Rows from block 7 of a small image classifier, named by matrix and row number. Rows with one number belong to one neuron. Each number is 128 + 32 x the weight over its row's rms, rounded and kept within 0 to 255. All counts start at 0. Numbers have three digits each.
After each neuron's rows are labels from the 100 images, of 14848, where the neuron reaches its highest value: "strongest on" is what is common among them. Only what is clearly more common there than usual is listed. The data: Sentinel-2 satellite tiles (TerraMesh).
# fc1: MLP up (model.blocks.7.mlp.fc1.weight, 640x160), inputs 0-159
# fc2: MLP down (model.blocks.7.mlp.fc2.weight, 160x640, transposed), outputs 0-159

fc1.360:170138099119211091050124169102159121121094140167134145096088078128123089151149086156101144089176121136156094154117120167124162100108130103097129127173133128135096172119203111081095071106125086137121052121160135157176113097152172205090122170151117183101092144146117132132115109157162122151110139150162133161177103090195130117152142128146133068106121137099083143093108106130128109111080063078111121183168186133117129115114147160102096150120122049167197124166147116153118085167102123
fc2.360:118103123128152130191193160085098137135140120098160134051118123136137156139112132181154078154138124138141142130120095089171127130094101128201125156088157133122135137144213087073077079086100143100128097110120143075110150087158141127140088093150183139138158084098113114136074094104141120164145037072143181114206158077113106129096138139158144137169150171158136127171092130133086094131188111090115135121150112037146149125104123110073092170139175136133139157159092104168156119084110100
strongest on: clouds

fc1.197:095126112150131077118102117090144141180118104146126096087097130085075128148107125129138157129150199164111150137201116154088094160128149144073111067127137115093158159128102122145152124138111122105175160097089083103106128142166137109133106146097131147097070130188125175192082167062098094056163091149149111122153150114119130147139158128193094098203094130172116087148161140121034115164126149144131079101148104113115139148161199088136140205160134113158137119119189110170103154101187123
fc2.197:190097169071123143087119110149104101160144153103128175111123155157156092127150116136138080144129109144074126104046082164111140108133154128168096100120124131161111108143127102102118171085086141160177191151151129121146109194151132129125110104126140143125154105092122101075111166101096090128120209175132080111140103128153082110135120074129104134190054104146150211171137101166132156152077172100142115175179118137074089123098089171166114060137143142205072134139110119144155132122140065
strongest on: crops; main land cover: crops

fc1.269:141104161120164088191128112140180170101136137138203135040147135103105131126159160149128105127107164101095083137105150105099115109121117090134116105111111146072060147141132203091157123138192177161144139117115106177086131090122084127154130105175128176094140165160134123136077100137145191112178087076077127153116149105078139133136138107137200100146180145077161130121134146122155143126068118078210136062135149158145094151115188105132109140046147112136090155153098088126124105134167127
fc2.269:111105147119066148079115136117138134120113088109157097162112088108115121168118098148105129142110186084141153130081115118132113122141118113122091120177114147134133126205129173164124079066047173080140092098137159204131105088124128055186133150075130143119155149125115092119114118116132190160101101094095120087098101197087105128095091122198128114140166149063135183102164123123139134141220159158097130149099104126109136095173090092167134172191167096084142143171122158163088136158140141
strongest on: clouds; main land cover: trees

fc1.505:148144061181119165082125120146153166091134094189153106045107158108158112115126123131096119182130102079117177156149113180100146137144107125150118086133135129163160104111150032166096210117136191132122222120172152070097146126130086139127111128074138138154124093158083083116122081163141137108116147051074120131078147118099147153119141139103137108151115159099126158113192165114172099084115138060188141105131178132109119155126158096128064149090093139129116109114127109143109131139158161
fc2.505:152124107147141118174114125139099158131159085133131152111169128080071150137128118176069149038130122082178137063061167096149108103151125127099170170144165185117091122171163172152145142112090148155126105084081085156119128105070138157168087094140190138125135102148150147083083102228158105134130125130095077164158119147057096073117133108161178167192099127149108111133099079110103151099176122124151087094092123117105127105134137118120133140198085105141122163102154151144115154145100099
strongest on: clouds

fc1.631:102093199132120045133119147169164085176041128094137161074118111114135141090203151131122106109159130123167107176152123149135140105069168132175141162183122072130091166118108131160129091073113181120112098122132114109124103135151062160085098150086162149120094151154107143171149155118161175130130115169113140121080136171108122053129202167122132144088108169125092112087127158156135164152123089094122179081104126087138174147206071105109076128128151152162088147118140149130112120133158122
fc2.631:155153083122123196106138027107142098036187128141190104182052098134129142090081113094108119122067085094146188130081142159110108133165137137085081106088139136146141053168139112133131149112116095145167172085128093170131182168140128137146146142142130118077101175173133138144139087133104127120131132084093095117129172164094183187143116113128221086148101170139124156127211108117122138151096135120145098153094106182117113098144121105134153124145119109150142139141107129156085124132099131
strongest on: clouds

fc1.545:123154166164161085108131127095140143149145175090166156116130156090078091092157145136123215129144097138151125144111064119065164142088069157122120093103061164170159149099159121187153069126176124153122152137181134106103149143111163078119164148092147083136085101091096140146145128177107151173150140134165152060121077158066178089115141092078109109117084121146078115110152200162159119155121132151179107091142105135096204113118098106161102135142148130133128085140109200106124127092124088
fc2.545:123169139168091145087112144140186101141089127144151125113138063171134172125138133124185067117149127178100074106142114182150092134161183167154109188136136177183174118161120129176160115150080159146093090132073148165110122191088120119168141035110090163146134147157131115065129189182134137111126128163150094094118109120130122106146080191111113191124158128133137106109200067116113089159141127098103148127074117095094144117144109132156102121093158093077129126071114118080148172135118168
strongest on: crops; main land cover: crops

fc1.134:133160123175144102075102139104110097167118169113173123144052116120124112096147138186178173179155128092166133163118166124117144144087093117120189122113154160162129143080117029165110199157145090125179128157144152137158129140157137128130112145106118138105068171120100094169121105115198174152158119121134112131171093118101096086143169151077180133115122133173153152101183076144132105163148162109097090107057047130071109145175155092154130129104141119128122101128147121136089084133090051
fc2.134:132150136135080106129176096077102114138146058163108167112100119148098067101156103127135116130104084133133126220156149107048095082092133133138156148138117122136157100110196105072140151137070129115146142143154181108160142100092163130082124138118114128083159101111095151099105183124133123081115091147134151117101140127055116214155129104154141166104173201153165139138139127148121173076174101148176068114135075168122141071162114125160125177064106154114098133111161087126174161177124139
strongest on: clouds

fc1.514:084115138085157079105100137123166156144143153117088146155100114098073112109125165121116146101140124110123119156147086120103160100077144154150167149102117110122152149071075111101108164116172141054080073048170090106110158155200120128141205170176119122148116111143162081144189151076123091181113117095073129088096119140089146117141114082133099152095161143160114170172131131123135084151218188145129089135091094168138147154167119107100146095137149218131161146138122122182107105157130120
fc2.514:145142134073069138156120138097160175104150061148092066130110077176133062124147112105121042126168108124133140134153104130116119126166128112043102145169183159145123081149138186153089129106087139137150109142043106133120086155091075123140137095104092107140140109065156182137131133160166120122087105148133144148071150139179124073109111176110112071140072138134138155091158163194147101091126150106122130152116125106084147116100137180161127126162091158138109167148159195116193128168101107
strongest on: crops