python train.py --arch="convformer" --model="image classifier" --dataset="Sentinel-2 satellite tiles (TerraMesh)" --train_examples=145000 --image_size=64 --crop_scale_min=1 --horizontal_flip=true --translate=0.12 --rotation_deg=5 --color_jitter=0.2 --targets=["main land cover"] --num_classes=9 --norm="layernorm" --norm_position="pre" --activation="quick_gelu" --mlp_ratio=4 --parallel_block=false --inner_norm=false --drop_path=0.1 --patch_size=[4, 4] --conv_stem=false --depths=[4, 7, 4] --widths=[80, 160, 320] --kernel_size=5 --label_smoothing=0.05 --loss="cross_entropy" --init="orthogonal" --residual_init="none" --optimizer="normuon" --muon_scale="spectral" --lr=0.014 --momentum=0.95 --nesterov=true --orthogonalizer="newton_schulz_5" --adamw_lr_other_params=0.0016 --steps=6400 --batch_size=256 --epochs=11.3 --lr_schedule="cosine" --final_lr_fraction=0.01 --warmup_steps=640 --weight_decay=0.01 --adamw_weight_decay_other_params=0
Rows from block 7 of a small image classifier, named by matrix and row number. Rows with one number belong to one neuron. Each number is 500 + 50 x the weight over its row's rms, rounded and kept within 0 to 999. All counts start at 0. Numbers have three digits each.
After each neuron's rows are labels from the 100 images, of 14848, where the neuron reaches its highest value: "patch colour" is the nearest of a few named colours to the mean colour under the peak; "lies over" is the class under the peak. Only what is clearly more common there than usual is listed. The data: Sentinel-2 satellite tiles (TerraMesh).
# fc1: MLP up (model.blocks.7.mlp.fc1.weight, 640x160), inputs 0-159
# fc2: MLP down (model.blocks.7.mlp.fc2.weight, 160x640, transposed), outputs 0-159

fc1.598:437457488508501426492509580511530460517459519415548424466497496523488486466509536509472462475535566557593385575456548625528500483520475488495562473579463513558426553532579504468501450577468582561463405509536483507474509455605356554508519476469579502498485517565546556501558451483543465518523412483551473452447496502555571489383471575442490466518399583536428504409518540503485571571407466404542485424508520409516429566447480489502508545500456532541562509506417513519490527503510566
fc2.598:494427445448495575471465482434533441470559441570512458407449465447456442478438549524587579542413521496462464480514501501546570535484480533538471521469446596491518477571475522553514548474568495434530546405453466417475502553519522540528479499591529463478440454459491567505557483532449532515531433548526579573504526531462531508530518538518505538380462607527578480511537468472563477433378514500501585466541486543566627408613493531411552546488549470518528489586547416494472583420503489
patch colour: brown
lies over: rangeland

fc1.198:515521529553507518554394533489484523513476410559451464553507419480375506502478526551528430407542553516515467601568496513462497478488455465427598469477484390449576464447491507547485445568522523466438579555438546535493523554492474453509481491580536497552489439409510475489494465530528522566506433457526431458469425508538505477514465509522519498387539481512562514550527479516540433549550539486540492488443484492591501445567602667480494452505640463479428507609520435521460394466519531
fc2.198:435583498474479530496489492490490434491401403405489540528479455483571519531505498575510514574528477524521537498429596493457513499512532530437550489474490490519474457514477506513569544507361521510549486512528482538484515571491483665541530452465521499460452549548394544460477427469492501480615557469392415465538589535453552530607444582461501589520467511508447549569503505412493481514486522493545468528535523547454501449500512386479502534565407384469606472399553507508514496593503476
patch colour: black
lies over: trees

fc1.135:542573420480427385507536557516530489443518470464451613380473533509512534487509595540570537549499539535512453582484584455482543479432411607593562535478394560476537487438509476442492523512493494443500483490425561587431596519560607538454467529482518505515504405523453544500573391553597535444453563546543504531450468476520448523510427496527414534479502567465505485419522474504517506493453483519558451486517447444443450470493518513402495587499401510566466410483507472493497499503497499
fc2.135:402432477463514583570478487518528521519474458477548387511505539491552546496450558512480505421486451512558547545567487517451424499544573489472465544569639491368449510473493462471585535493448518481446458596473416509561467412468487602544581518559485464475543587555484532431453570530488451457545423489512544457495523541539453577471545438550539597597493428522531585446542527441514488514504510511526453500429469480501542415503581459497438448546507496544494432509591547567508501592439470
patch colour: orange
lies over: rangeland

fc1.349:528591531574513550593504514471430513363481486525476559429502582527512483465580476488481457462443510455559491517387588565524463478509525522500510473495501499412551453473487499472474451519433533503562424538376592531364533568541537543524520550454473507443555522430496460447563567533561445386478485419430524470511447535477491443514499504471534541518479524511531468540467347454535508522391553529581433486556472471471543607578515507529502428491543453517481569568509499523535507566547485
fc2.349:397463528468479475482502508554520469485444616537476536548462440537497559485537497518518534554469497408500442510403521567555484596420537511488486426546451548474547469503483643501482464398489444508556472482486481461494388425591461513472506405435459558489447508560474478551451457607423504496490519497466534487498484587523589467461524542462475446498493561496620529517457445490535509496498525500422575540512532475608507486591476440463487514556694445504497577527544518502478496561496444
patch colour: pink
lies over: clouds

fc1.257:538497445507517486469531656522564493416445417555439433480549399492504531529496582462505499489501438552492527451510495480557472472520583579529496568399500587549490427451575460481547512555498425482459429429526470585418522595461504539539572551590395469436476471542464466423566501519469517535521475502485402551491492510584519569528585468531468489531494479467451537635429455514540454435479470488526529430509449460426548460445450456500513518545457483494429559511611568508485487528462519
fc2.257:477444500504477583472452361509507511474507555482468450531464475453533563517434456417453603424465585453514548491522557546525526527508370397472476567519515483465466464456466497553438497473436457492473558487524489424536463480585452421475509682470526530522591496448492552597495483470547507497501447450519504520582507498490535482575491513533472589482513528619581544494577536522549581534520666420554487505431482518535454457468531568492480493509486477588468474531481463508566537505461501
patch colour: pink
lies over: rangeland; bare ground

fc1.463:488610538528507375442457513600572514625523532466536543477442530485492395528488478531501522426518524516522503472437515508538499536518465392536537468545610617526463487484423551535535491466508458508507493484593447472450443512473438492523529523514594443515378463473614461545507452436476480559498519551442465540551504565435533470457519548515437541445524488467530461554507589563442493513464568413502552579473418450426587449456541572510556544499521487470515551407456495506416452474494430
fc2.463:495459503518466462558542399601527523497539476509534518475554507479475459432448423524524451550413589501468459488502465453485456449592564515462460517433499511633455438553489455557499567529482495557528443475384456513539562496491475597489596567489526576541531468523559509486527503570534426471602446407422596423421479520548566378520526527471457434486485495571527518501560452501549542492445470579512464531458445514514452497480555566495552516467471556472511461518428442507522509656467440
patch colour: brown
lies over: crops

fc1.279:508546447396496510510607542458464435447518396530562504602571511517593422399518406441505387483492515543545520526592523421452416549511456555552502455462498489516476485465480443472455506433492505483562484530443540516485503546516537513536621523475499371571548492517506513496514502442535560492503541482545475471461606467429474479466603535434518523490488522661548516461500528517502419472412552522544536545564486513451442470474445447497576544495485448509500603489499507481516506526484370
fc2.279:458410547533522514453434532465476484463513468522366453514497542539447529581514502488506498422455480547535491558466556462549566487470511484485394470533525546491539503482476541481563511450527405489473561394493427475546384404407484512432407553484445514438497513577492432579445477451542408515443421473541499519574429610520491479530430538488434489542511474411408486554480585504529530584591531482521482617453563480473552517589576495467478554549434464481526536564488525474547497463505458
patch colour: green
lies over: water

fc1.504:461498564366491498506487509496613523481589429567524517476523493462502507479520527506551452458529494443469493501493562531520528471506457467384570468523468517569495563441486510465579496515479499467651505478525531417495437542477436523423476475563519472483552538608446457428534472420467485451455477508538564497489463429500434448421560470588552592551607531541470546582510412460469477532599428451497500553542492527450556468521576540543491598567448504407481503467461474507412403472525575
fc2.504:562407592605462499495441526513399477479404482463556558427407553463510487479446487471501461536503511483477583417548523547476494404489454527591522421526570561583526486539479486540415569562552466525437571514518476504521410526470513484524488425532563531542512495494551491525516517493494530496411545536443500482497535477503415572604446598564476501522438541511627478430482426422464470503478537549482454540525489508406480558471483443546569434519439536442550554633491528549503461578497477
patch colour: pink
lies over: crops

fc1.601:423508596540460451488455511523602438430534387484495538402441444502530486485505517432472459510532566486552556578517497543592506488512516598528518464410520499547508515492433459495405467476504500500521521506445526462457513562506507532511572465490475519530413532397453589553559417513469528473555404379468464446480463533488464469501539590568564470457492564450490430480538592504536539612467472524452489503511407548605535626418439476474448539476449556522508530542478426494485555502524423
fc2.601:495472532475611494496499462459591478535442476463542522578466458483456501459339502478531516553406492536453506477573547534468463451505472544497434427561487513463515452615543443547480562478466519544496559509485446559563548515517525517447456486478502468463547403465448504544537536417430506519497493516513519436545554490563572574495558567482535614499549416464546449405489470428588533429550514369457574522451467437588525523564508564540511478490545398487478570575492546582491492411478482
patch colour: brown
lies over: rangeland

fc1.475:455537477526466563558410529490505511519559511494444531427563492511471455401534475397598516594500484535506523512546463557431444497415568505436440539506408522460454440497520508549474409555677528500517470504388573456551480579450490480556562401539399400557528457471417557520486584439527519414444562502515560509523580544484468440514476499506506529461465473554543470483510492475539497509437562436596522586509526457488532490464426495500515518461436491496505602533531450531547464446521502
fc2.475:489567438545569454425555538413601454548523510516502562530404503432462442501435478466401495581470511542497494520517464496496482512565512466580437454533534443466429461450461486487397422565512506503503472504448490519596564527528519456543434521477451520497510483483559424525523491412528512488514494470534458663533459567565479547494502442416509528434432557405383456540591542431546453432541482603498464479472562525467460478610471510439427530517522467518388501465522474525461488505559438
patch colour: grey
lies over: water; snow or ice

fc1.536:563433493460502441492444493545544383466412463517509439513560591501457489510514533514516567512492531568549483414468481489517536616462506491527489454464442517433403475556484434492506441513491606517553441513488560449485336555469520491598506433506549523518489567516453478462516557666513487520618453603538534578422535525455473454516453510500482475457495581572452539614463482486493469480465472460545523498508589469496469495539494556518433481451421524495503493418482524523555462559407557
fc2.536:548499374510589489412487489456516533508465499488463480501467487589506476512405586512487524499467530539470486546432488417447471330516499438512505588527534508483497533447580470523445575456447470436489534517608511531519518514536465502530469513491551500643492370483541557526481455502405556446498600419525543540467524538387571501503555423571488493502483518572505522487540410544588509510570505447594477501489493556392523501477466455570541431513451508422483471531489482531555526538469573
patch colour: white
lies over: snow or ice

fc1.62:460531553505572525510474461535552523563523498461581525473507521510506499531491566562561500527483549475565510508455553465410498585532469510536487589481446478531513515423651513502477507572337403424564547490500503498417497540470511478584469452517511508557553550508445523477453507445463460451428400534513509478481441503529530592484527357586482518546353466448479548451530498548498534450422507522482436490484563480484408541536494537461514507453495515568610479529438513434571387480489447
fc2.62:596538484466444424465427496509527514399449459493612473524527546485390465410517585523514520464514540578466525391448525345508486531498555603474486458558448472517486513484424492478566512441477489499488543525466539460541546553479502576499538575428527521493545377486561522526528565564471506470501572546497371551520447540474482537470476527479515476471577521515503487417500424362570616529459477606501489482465526544502473482542474473555502487461453506464473522455502618455487429493456474
patch colour: orange; pink
lies over: bare ground

fc1.468:443576469449519510453388546503508443538467526505505505431528508529553487478544570474535452434530453508519526476560576455487509538491392573498490483524508566438435484472522453576456428510521461492449557554462477506407479557513515521538386448515368543542536531416485429494533512470547484509562550441443521381451604537489553455504562464465477595429566544543475509402564487429545468527529532486621464501403515525599510477450599496591571450508536551494492494531514480534510416580461533
fc2.468:588439420445454460469514534456473483619443538573578471573477467466601464536534575543547521505458593470531448493459450517525450526419524461550471511591519467497495444487482602467497555513532516521498493359432453521465519440496469595512427473521580587481427446497538478476405525497487505402487497495510507553490475409482483459442446480418473433430475613557630404566492551524475497479516517456486453500545498436507477487486478549446469563495498542494535632496517467465553558497579496
patch colour: brown
lies over: built area

fc1.381:576512492538407509540483512443577437472600504511431537481502441473542478441573476451479426463593534594498541553496470552457506558541537565483476482488534428485495513467433564557574456461509423534436407510590536420437517539471517527435566477586545495482551507487403460482525540515507427515450557464495531481555457468520422453399544524518539416446567555440455532472475539491499377551540533492508536492504490533465545467578519529575542448366524539430535527597477565578457474480419422
fc2.381:405582531441488522449470474584467541577529564532477437487456389505487505409442521530446518527378407525445426506575523505487536534429436550494493477479416504540468496561528445504525473447563435521570441446470478558503528523509489548623641485475553498460599531531508459558445415479494506443590474485549404527492555481528434525537411515471527580471472437575514509461459549587511583451496535596492491551508591558508527508457486483394478551542505445487485476528528497521529453455459448
patch colour: brown
lies over: built area

fc1.91:490521605414511633525525506485454573553551463515525517500449531484518457441494514485502545487487547569591439390460521474510462570490523470477472496496588465568538464559437551469449543538444586631519606457522499528447523460519419507483559538525427589520486453465489539421465490520515492479504458450354472461509588523413449501445568450510504495538409440517450460543406514497462450517497529444548546455493422539442463424527543603466480524520613488560459532476430560473498459475460557
fc2.91:503576470483550519453463523634530506447417545602431471433445538552478549608564535464426443522463574510546559563506518487410541577474539518467487469533416487560477465521491485468481570495461482423449468467488517509520456487554572493452442472459461568456524593491521491590526530456479426503591525509467466561493519450477554522499548481563413432414435467575594557546454587485435507560438362498537493468493450475541556582446578567457462494519562450539457523535532501504439521498444438
patch colour: white
lies over: snow or ice

fc1.117:513452482469465482513445410375547504559430458631580422545451552557518491564543574445565566523491572443448509541558378577522544498517484455464465453451455477545486500511436508501482481550510444528450560449429564535569501459477555494410526558474457412396541567505572491463471495522504509492536542493521436508447443508493495565466528541499411574453546394455553525525518555536470512538534513502514535558497534490565580461627457455474467451488523465594496417578475553492478529408483567
fc2.117:526554450464643487467533533560471408469507512447583542516494524524570630453474508515525434604505489470505460533587565487539469453540519523438552533496510466640495499393463492498560476514575550549531436513554395483385547514444483447499557523481439495444435571550475575475523556470428542458457549490470477571488552431521492465536486448471564503569480516474494567570410523461579527446477502440512458441563506409439490487413467514439511540521483474477602588494444479574518546495495535
patch colour: black
lies over: trees

fc1.330:451585507496505492546454513441581465525474471497500436435500491484451524562491554399473488550511539560496558502561438381425542497536515451472526516464501616493466462410517485501435506525493571439439468452558468495526432450538493473475483489556453451460493510390506559526441495482544463536504469457603422402536610440551563513545503563434530491576534507505607566622430470502410449520418519557489505473558503611509554547552558551452508571462499487421536427541537442435433542458513510
fc2.330:501349627554495377445418460532499487501434451437581519558503531502549547458545391519608516491476408425558495402459509523489532485520527509503571473458430488450545466538456505543485445480539471527508481454517560460413584495469429524465473507416535500486470501462563475480480500539492558476546498539503541550525556529486498526409559444480467462482468507522475541529547527499435471504506551472391598532471458654488481517443493502512518560476495499501461437331512565514510430496412560
patch colour: pink
lies over: snow or ice

fc1.73:596507517431507492511485549520562506524487508421436475443514460475480452476525525437487443441574483491577472482428504508499478513507417477600465453551524453501463466472634406509475448602483511479424585533525550555485571546526458475502583482448486460541487554558469471517533548586441533508475502424480541505571656509547486578492471535585505412526499492530374524542468486554519481541414447522587502512588506422496469484422370501543449479522546412536456448509497471564502494448592436
fc2.73:448626567494454517539531493554554582460426516525490501567462435466467497461484440643514492442658493451480419455536563480511467436503455542391520523543523443525434538496452519551517552508520527515572398486586468464498530556514521503457460411436460508468559456439555522514481539512501579422520472463536528486368499561511499529574435528398538578539444452438540548492593579415532512452563506436460537412516478482493485468585520585497535527531509496533485481508493567464499503528426508
patch colour: pink; white
lies over: snow or ice

fc1.608:469538574568507445534483529458461593440522428439516414511456615562485514532552521537524495559478569451545567507583458522520408535524551502613463577392573480403519520528428566506441441536511464458530545480582539501453546461544572572514556472470514451468511534379574491500494493481482445528486509460537499519467565475435509469536524598423406480447483408561544506542530463506541502470408448565448573468503461559526556463548450522465459421491527449453529489511516521344483501556479512
fc2.608:531442569497478520533440548561475471536497508511570495400518508523477493465507363482540438386556511455479551558494414545493552406555475476497449536548524446533552506457471625544449541432493609471390502460482516454460418524567486448475445500546473474587505462509480467493495458566622524543529441611507479369551487587565455532485451513482518570579443546498513459519433511522490579421488456499476567453488517534513559514404459493531520559531479451502546493503502575528432625521518506
patch colour: grey
lies over: snow or ice

fc1.428:514560507507476529496465481514573496435511518425435430384561513511478495445512500472489474392548459402443588530403473523476485515445439483471539519532487448456529516387549421563433489651502545538519513504469516503472553486542476520614450424462440504502483585518424473490522445530473487440540500516554548563542537543422591391462530458519515489458496443493555551507530518537497518445478478569517560583452559472479410491487442531560509547511494367477534500530519605511464574513617583
fc2.428:500558484455519346533573558482535487502518500409471548582433506525451552391521558491507472544504510464524382424489522560429480482482448508479420564521479513491382420575484580464495488469397532468592461579510541537542533482444477416485482543529485515472486430460503500499475531510466547453418504474439563543413583487506475543474493542453433514405434548547458487509588635546460529563513509491459456543449478528523560542562431524581500425499495508530499508498415502452569495377503503
patch colour: grey; pink
lies over: snow or ice

fc1.466:450486531544419450494537491449508551479485531499427427483579565595476461500514608503551472461529428405432530496465516410534515562453487488578523439485560474486511496493534476513528569544543580515514493495411504568533444624496486543481460455504583421639502508457538452530519512527490528566482490444542477395485479433491517531493518493460525442518447458435485412444402486432478519480472564449534551531528565498531502501516577507438401586438643556460490509563418545459528443567586549
fc2.466:542550482538524439567497471553434469587406474423520485500500474465456510538459425522500423567514542605499484527410566482480523475495545529384375474486400458388538506459547505466492477511463518543487598560540411522482536559458503531476485479568445526461471514503544505402518375387574576473648434592471497473505600428532514457508523518498513571474501522407496477560513616470525528531449435447485435477476490542429504522558516484475500498536493507519518512448555530447430502463478495
patch colour: black
lies over: trees

fc1.56:481499539452471537467481436538548458506498514421426570484520440470464476513554471419628525553530493400548460490548466435417448554532505601499493595480444407527458491373537433579577564538504465439512477568515587490501555525427451507530504528509470460550464494605519531512522503511481425478452536389453519490472476521388465476530514523485502486559508611511463525618522506630420453437489396482494487534538497481491384490505451601527479532509514513505476550555558472584494523527481496
fc2.56:483573463506523420547450473439466477487409483547612544619492564545491503375467545583446451472520358518563505548506538625528490501470443505434438471532501486551547525464496559454424503482505412535462477482418536536540519528553529530452524501469509449495455505427483490482509510486523537537489564624411535567473477534547549496475508500379397534457508435402514503466468462514490590456523457416504501496491479454419480544536513546543539531553468420423496536460481521387459414511518573
patch colour: pink
lies over: snow or ice

fc1.485:531416437449580523569479576507483496331459484494421532475485453482443489557524592437484556476511497474596455557554464471464520480480556445520428457554527528462418539480627542470507434508571496472484450549590543471425424462518428522486530517514495498458423519453490499541506485591521613543556509557565482457466565411471502487548568489525500526463454595506447526585546502488451517487507416404522492471563556584520477492570473585398574463424452472455507462445485556498493494483559526
fc2.485:567412409590577442426506384441489541595466491517499452497449581550486493514422414475561449530450514527466544494420483466571513467451569403553468592523518493509425516519488533582517482467462527481478512553557509426651539559467483511474441503477481478562532549562543513576472464570470594539570425504454456538486408483487466480400466516576491489534552461544439506561518480545561475512498552518521515567595513499480490561482453560488513532490420541429492443401542464439505523539546422
patch colour: white
lies over: snow or ice

fc1.519:457552491498549538592374538461573511547491532522534486483459541473532556477556568556433499556495466489481509598439417527493573402553415459520479449574518523569443550541508430558486430578455485319423524506500494480463533498515515564478475429485541517442507482453545456418619465549463349512539557530444429515545613483462555567491575539471496474517479572564492486540502474473420543502576497445430465523487527472454493557516513525513492465428478446458429552522513479516551532497535462
fc2.519:497442533477520558541459497515458566494474464449428528490531550448532388551513485439524493491511606508565425398516467537385495512496596494425568492459488430548524541519458481507492512355533552621395497556486538578454552560573484454474482491481457481577459539484576597519465508526471533520488536491529482451501504411482459532449547527525561563481599374500599481445513512489561491421517543546592486433498599514473481530580614553490452470480437502446508473547481493540519532460541526
patch colour: green
lies over: water