Rows from block 7 of a small image classifier, named by matrix and row number. Rows with one number belong to one neuron. Each number is 128 + 32 x the weight over its row's rms, rounded and kept within 0 to 255. All counts start at 0. Numbers have three digits each.
After each neuron's rows are labels from the 100 images, of 14848, where the neuron reaches its highest value: "peak on" is the class under the peak. Only what is clearly more common there than usual is listed. The data: Sentinel-2 satellite tiles (TerraMesh).
# fc1: MLP up (model.blocks.7.mlp.fc1.weight, 640x160), inputs 0-159
# fc2: MLP down (model.blocks.7.mlp.fc2.weight, 160x640, transposed), outputs 0-159

fc1.374:110143112114120072120085119134124094144127094074182118090102097196084114079093140094172149128162109184203171117106106154175157117131115097109156148130141152130084136154131116055110170147165101126114123125143174164109163092133119154191174085160105155132145147114108143156097137088143147185129108057150081161081142111103150229099125094099155086116093097200124105123175091071146127147069145119115111100118095154144117113171160156153110124097137134092077135187112113115146103146194159
fc2.374:168169170141076068134138126082079114119131133105088135124095099157067117054141193157142115180096174121037142130134155171131087097134154080167115132151136158154134094154136142138122130190143132140056170151195110132172075127133144120068161138140172144134136105093097125151103149150141106093120085123139130185185161135149152129161150057067159121121103142118095123116144136158160065102158124102160093106123120127086119170082118149137195117149093166115115136061147137072145147091159085
peak on: water

fc1.426:123147109136128136184103127103150210105102125177134117165103159151133130087177101107237155119097131147136157114058133111086128111130143165152142133123117183116151172175122118194101090105093140152145165057091129037118124161168168087110133173153116087091113089142155152140200073125106086098035117133142156109192128176098154081145129143095156123096139100102127124142137176136112110142058161117091117118125132159091132131134122144148131154123171092160078082094127154126133122103092149
fc2.426:179124137093134120170166157155087091125116109096111186199073185123127142143130073176147077122122085160126086145099190136139171095121104093094153079110110001090120126132162083156132136085082104064141051153119103177157129070078125159089187085109149144136132123122141130121124121148121184159140153118157078139098136128175104123148192098138117153157115161141160087097114158144111119159093102154097118104150115125135079110108095141178109106110103151137156172129111176170089126116144111
peak on: crops

fc1.549:152102165106108115161127082094203054187188136166128160167147085157129130110152102122141128085071077089099112168095062146087110084129116145213142081118145092104135162144122135186083078115116112119166107101111135139100150115174105166112143132119120125129102099119110173205112127194118153179163106113131091101119129123139173125122137122152114173097180165085106100160126137113083065143145133154110181169155101177149158093126122157126125152212086129111099150134101084171135129124080097
fc2.549:143142179109176090092092102106116098093144163174037118130134106114069084078142173181108136135180137136108143106141106163040131143165079078151114140163100140122094079134106104143133156127122091180087138130146129174118094131134124136111142102121102147180114049062094144137142124069054091123114169158117153159108151148145148139114125138144137168123172122091123095131168175085148185086152077174144127175120125130138128161152175135086098120046107162082119068148108149117153128157094100
peak on: rangeland

fc1.403:110160138094145097081145133162109154125166160133139147163132119104151162207110136142153123154174153134133108141155133120182081136118094123068153061106077134112096127145143164135114151151194077122144097160161141148067136144148153070115192160125093130108159149112135123132134093162144123114093141143170135120176104116074207173108061118085126121082105131128125047140198149152062101155102153113117162103096170135063086120067102109106101160129152072116149144158165101150065173083164139
fc2.403:148113182164135114161134134148133118138099112135104057144086056156092102115213106130154132157124123054145107088089090127087216118113156166153094186107151065143111132146129098072108178126086151153096122155157126093157133126179109173140147167153191146171107123141097078082150152074130075203112081121120110096072160117140127102141182094138102080111177149141096148101137084119163163139128125070169136083131108145136161129133100164153139080163083117084152127107118145099117157148143153
peak on: crops

fc1.226:098070157162142169135112167155109129147129164137081158102175183150102130093132145121122095151128087109122165134146055097149133126129103069150140182133091142194065154149147134118115124108170135090087119128129193143146113120129129181146100049206105083153077152170164163108142114084153139085104100112154174107105168170153083116172142142129137112107090095146117118121143070111084120168178134103138119160135131147072077159121127162123047093087087177119096107126102213124099115109112178
fc2.226:151132084158100103100080106147095158094146075109149128091113133093107120116122158165149066121168152172150090138123077171085110100150132190105115095140141111119087107102105085116110189158161160133123138178142107126084167169131128126151157126112113151161191148046133128152086195147160105118116123131114198175171126162186134128149089096068098106105142130109141080181093160098139045065152084115105116115118194128142176168143124131195115116161133141074165140173167128126179125093117149
peak on: water

fc1.465:134174113086097125108100091124162144140149090176137115099069097135132012088108130093190158072132103146140181134141144178118194137143108157125100093124135174158111148138136138128114125056137137139102147098119100162128159140120130132110201171175148178172111131145094140127189091086151161107153107128144084110124108103148144130121148124162098137125131202167111091084101140142144111103133047115116091110115114106113160070120175142126144112126095163106180142129065192078125164121228120
fc2.465:108103123133134054132126130090170122137100130144119072144111131108186155095059133131086121190075100133107050121138193118088047101121118081103113107173124146142077139161088133119129176133170120118108121075080149127115078115133133143154103169173111148156089088100135117125121158162160165108152152173143125164091168159076092081135084126114071091133091124097139176151131107178129172131106134156070139109151105109129172154160142130159117132165195093164123103098207138175115193175113120
peak on: rangeland

fc1.366:133175145096082107162055084083193115078135123128122145125134119088183186045104168147184154163125134104122179112103136133138128099151156127111191127101127140144088222122144158142143132144152131124151153115132136109103090128067176076137163148114142130117105130158113122129082097115118114152046119149167109158181147138020107103139161133104151066083149114113122133129106051194094086126162089101123159174143161182114109126135123145135172178090117140077164114105136148130132124134123120
fc2.366:159207174144143136098148115155109108109136135076126120106125110109076152101080063109117121151152122145113107104060155091124151090115119135105145159136130170100123126098164188103130167156093143104142106138128101132153084135125057152135075137072100125113135162124141121128063137102119117104133172183127205089109111211082082098094182156105136116148110128139180128150055171092110137131165184146081109142136078169149112161116185122052131124188148076111155182120110136136112113187089090
peak on: water

fc1.263:072144095121150124132160112126156120145083129116095085065121149091172156117113121126130150140158115112128091195099155165100127156178094088124159142162132176160145106107094137157127171156127153149146108092205129117093088167165070125086151180099140142153121161106105148068200069105159092138159088110111113072173090147062147129112170142112184146132138157155124157064157098188070081097104123116096063127157133144059187121094137126120149120113139163122173161156092148152182134150100088
fc2.263:153144111135094126129097141137103090143107121215123117152104105156126069121072190100111095130096081183118112114101166147084082107111128139145159116128127131168082136113153148168143183104103129124163120135151077116117133112148208110128103141046184098175135115126108184136167133144128125120131150139079103179093119093079133164165093148147112106096085128141193094102181142094206094144102160140157135120159025133094163071136190082102071180126101142155096128128168142152132147109134154
peak on: rangeland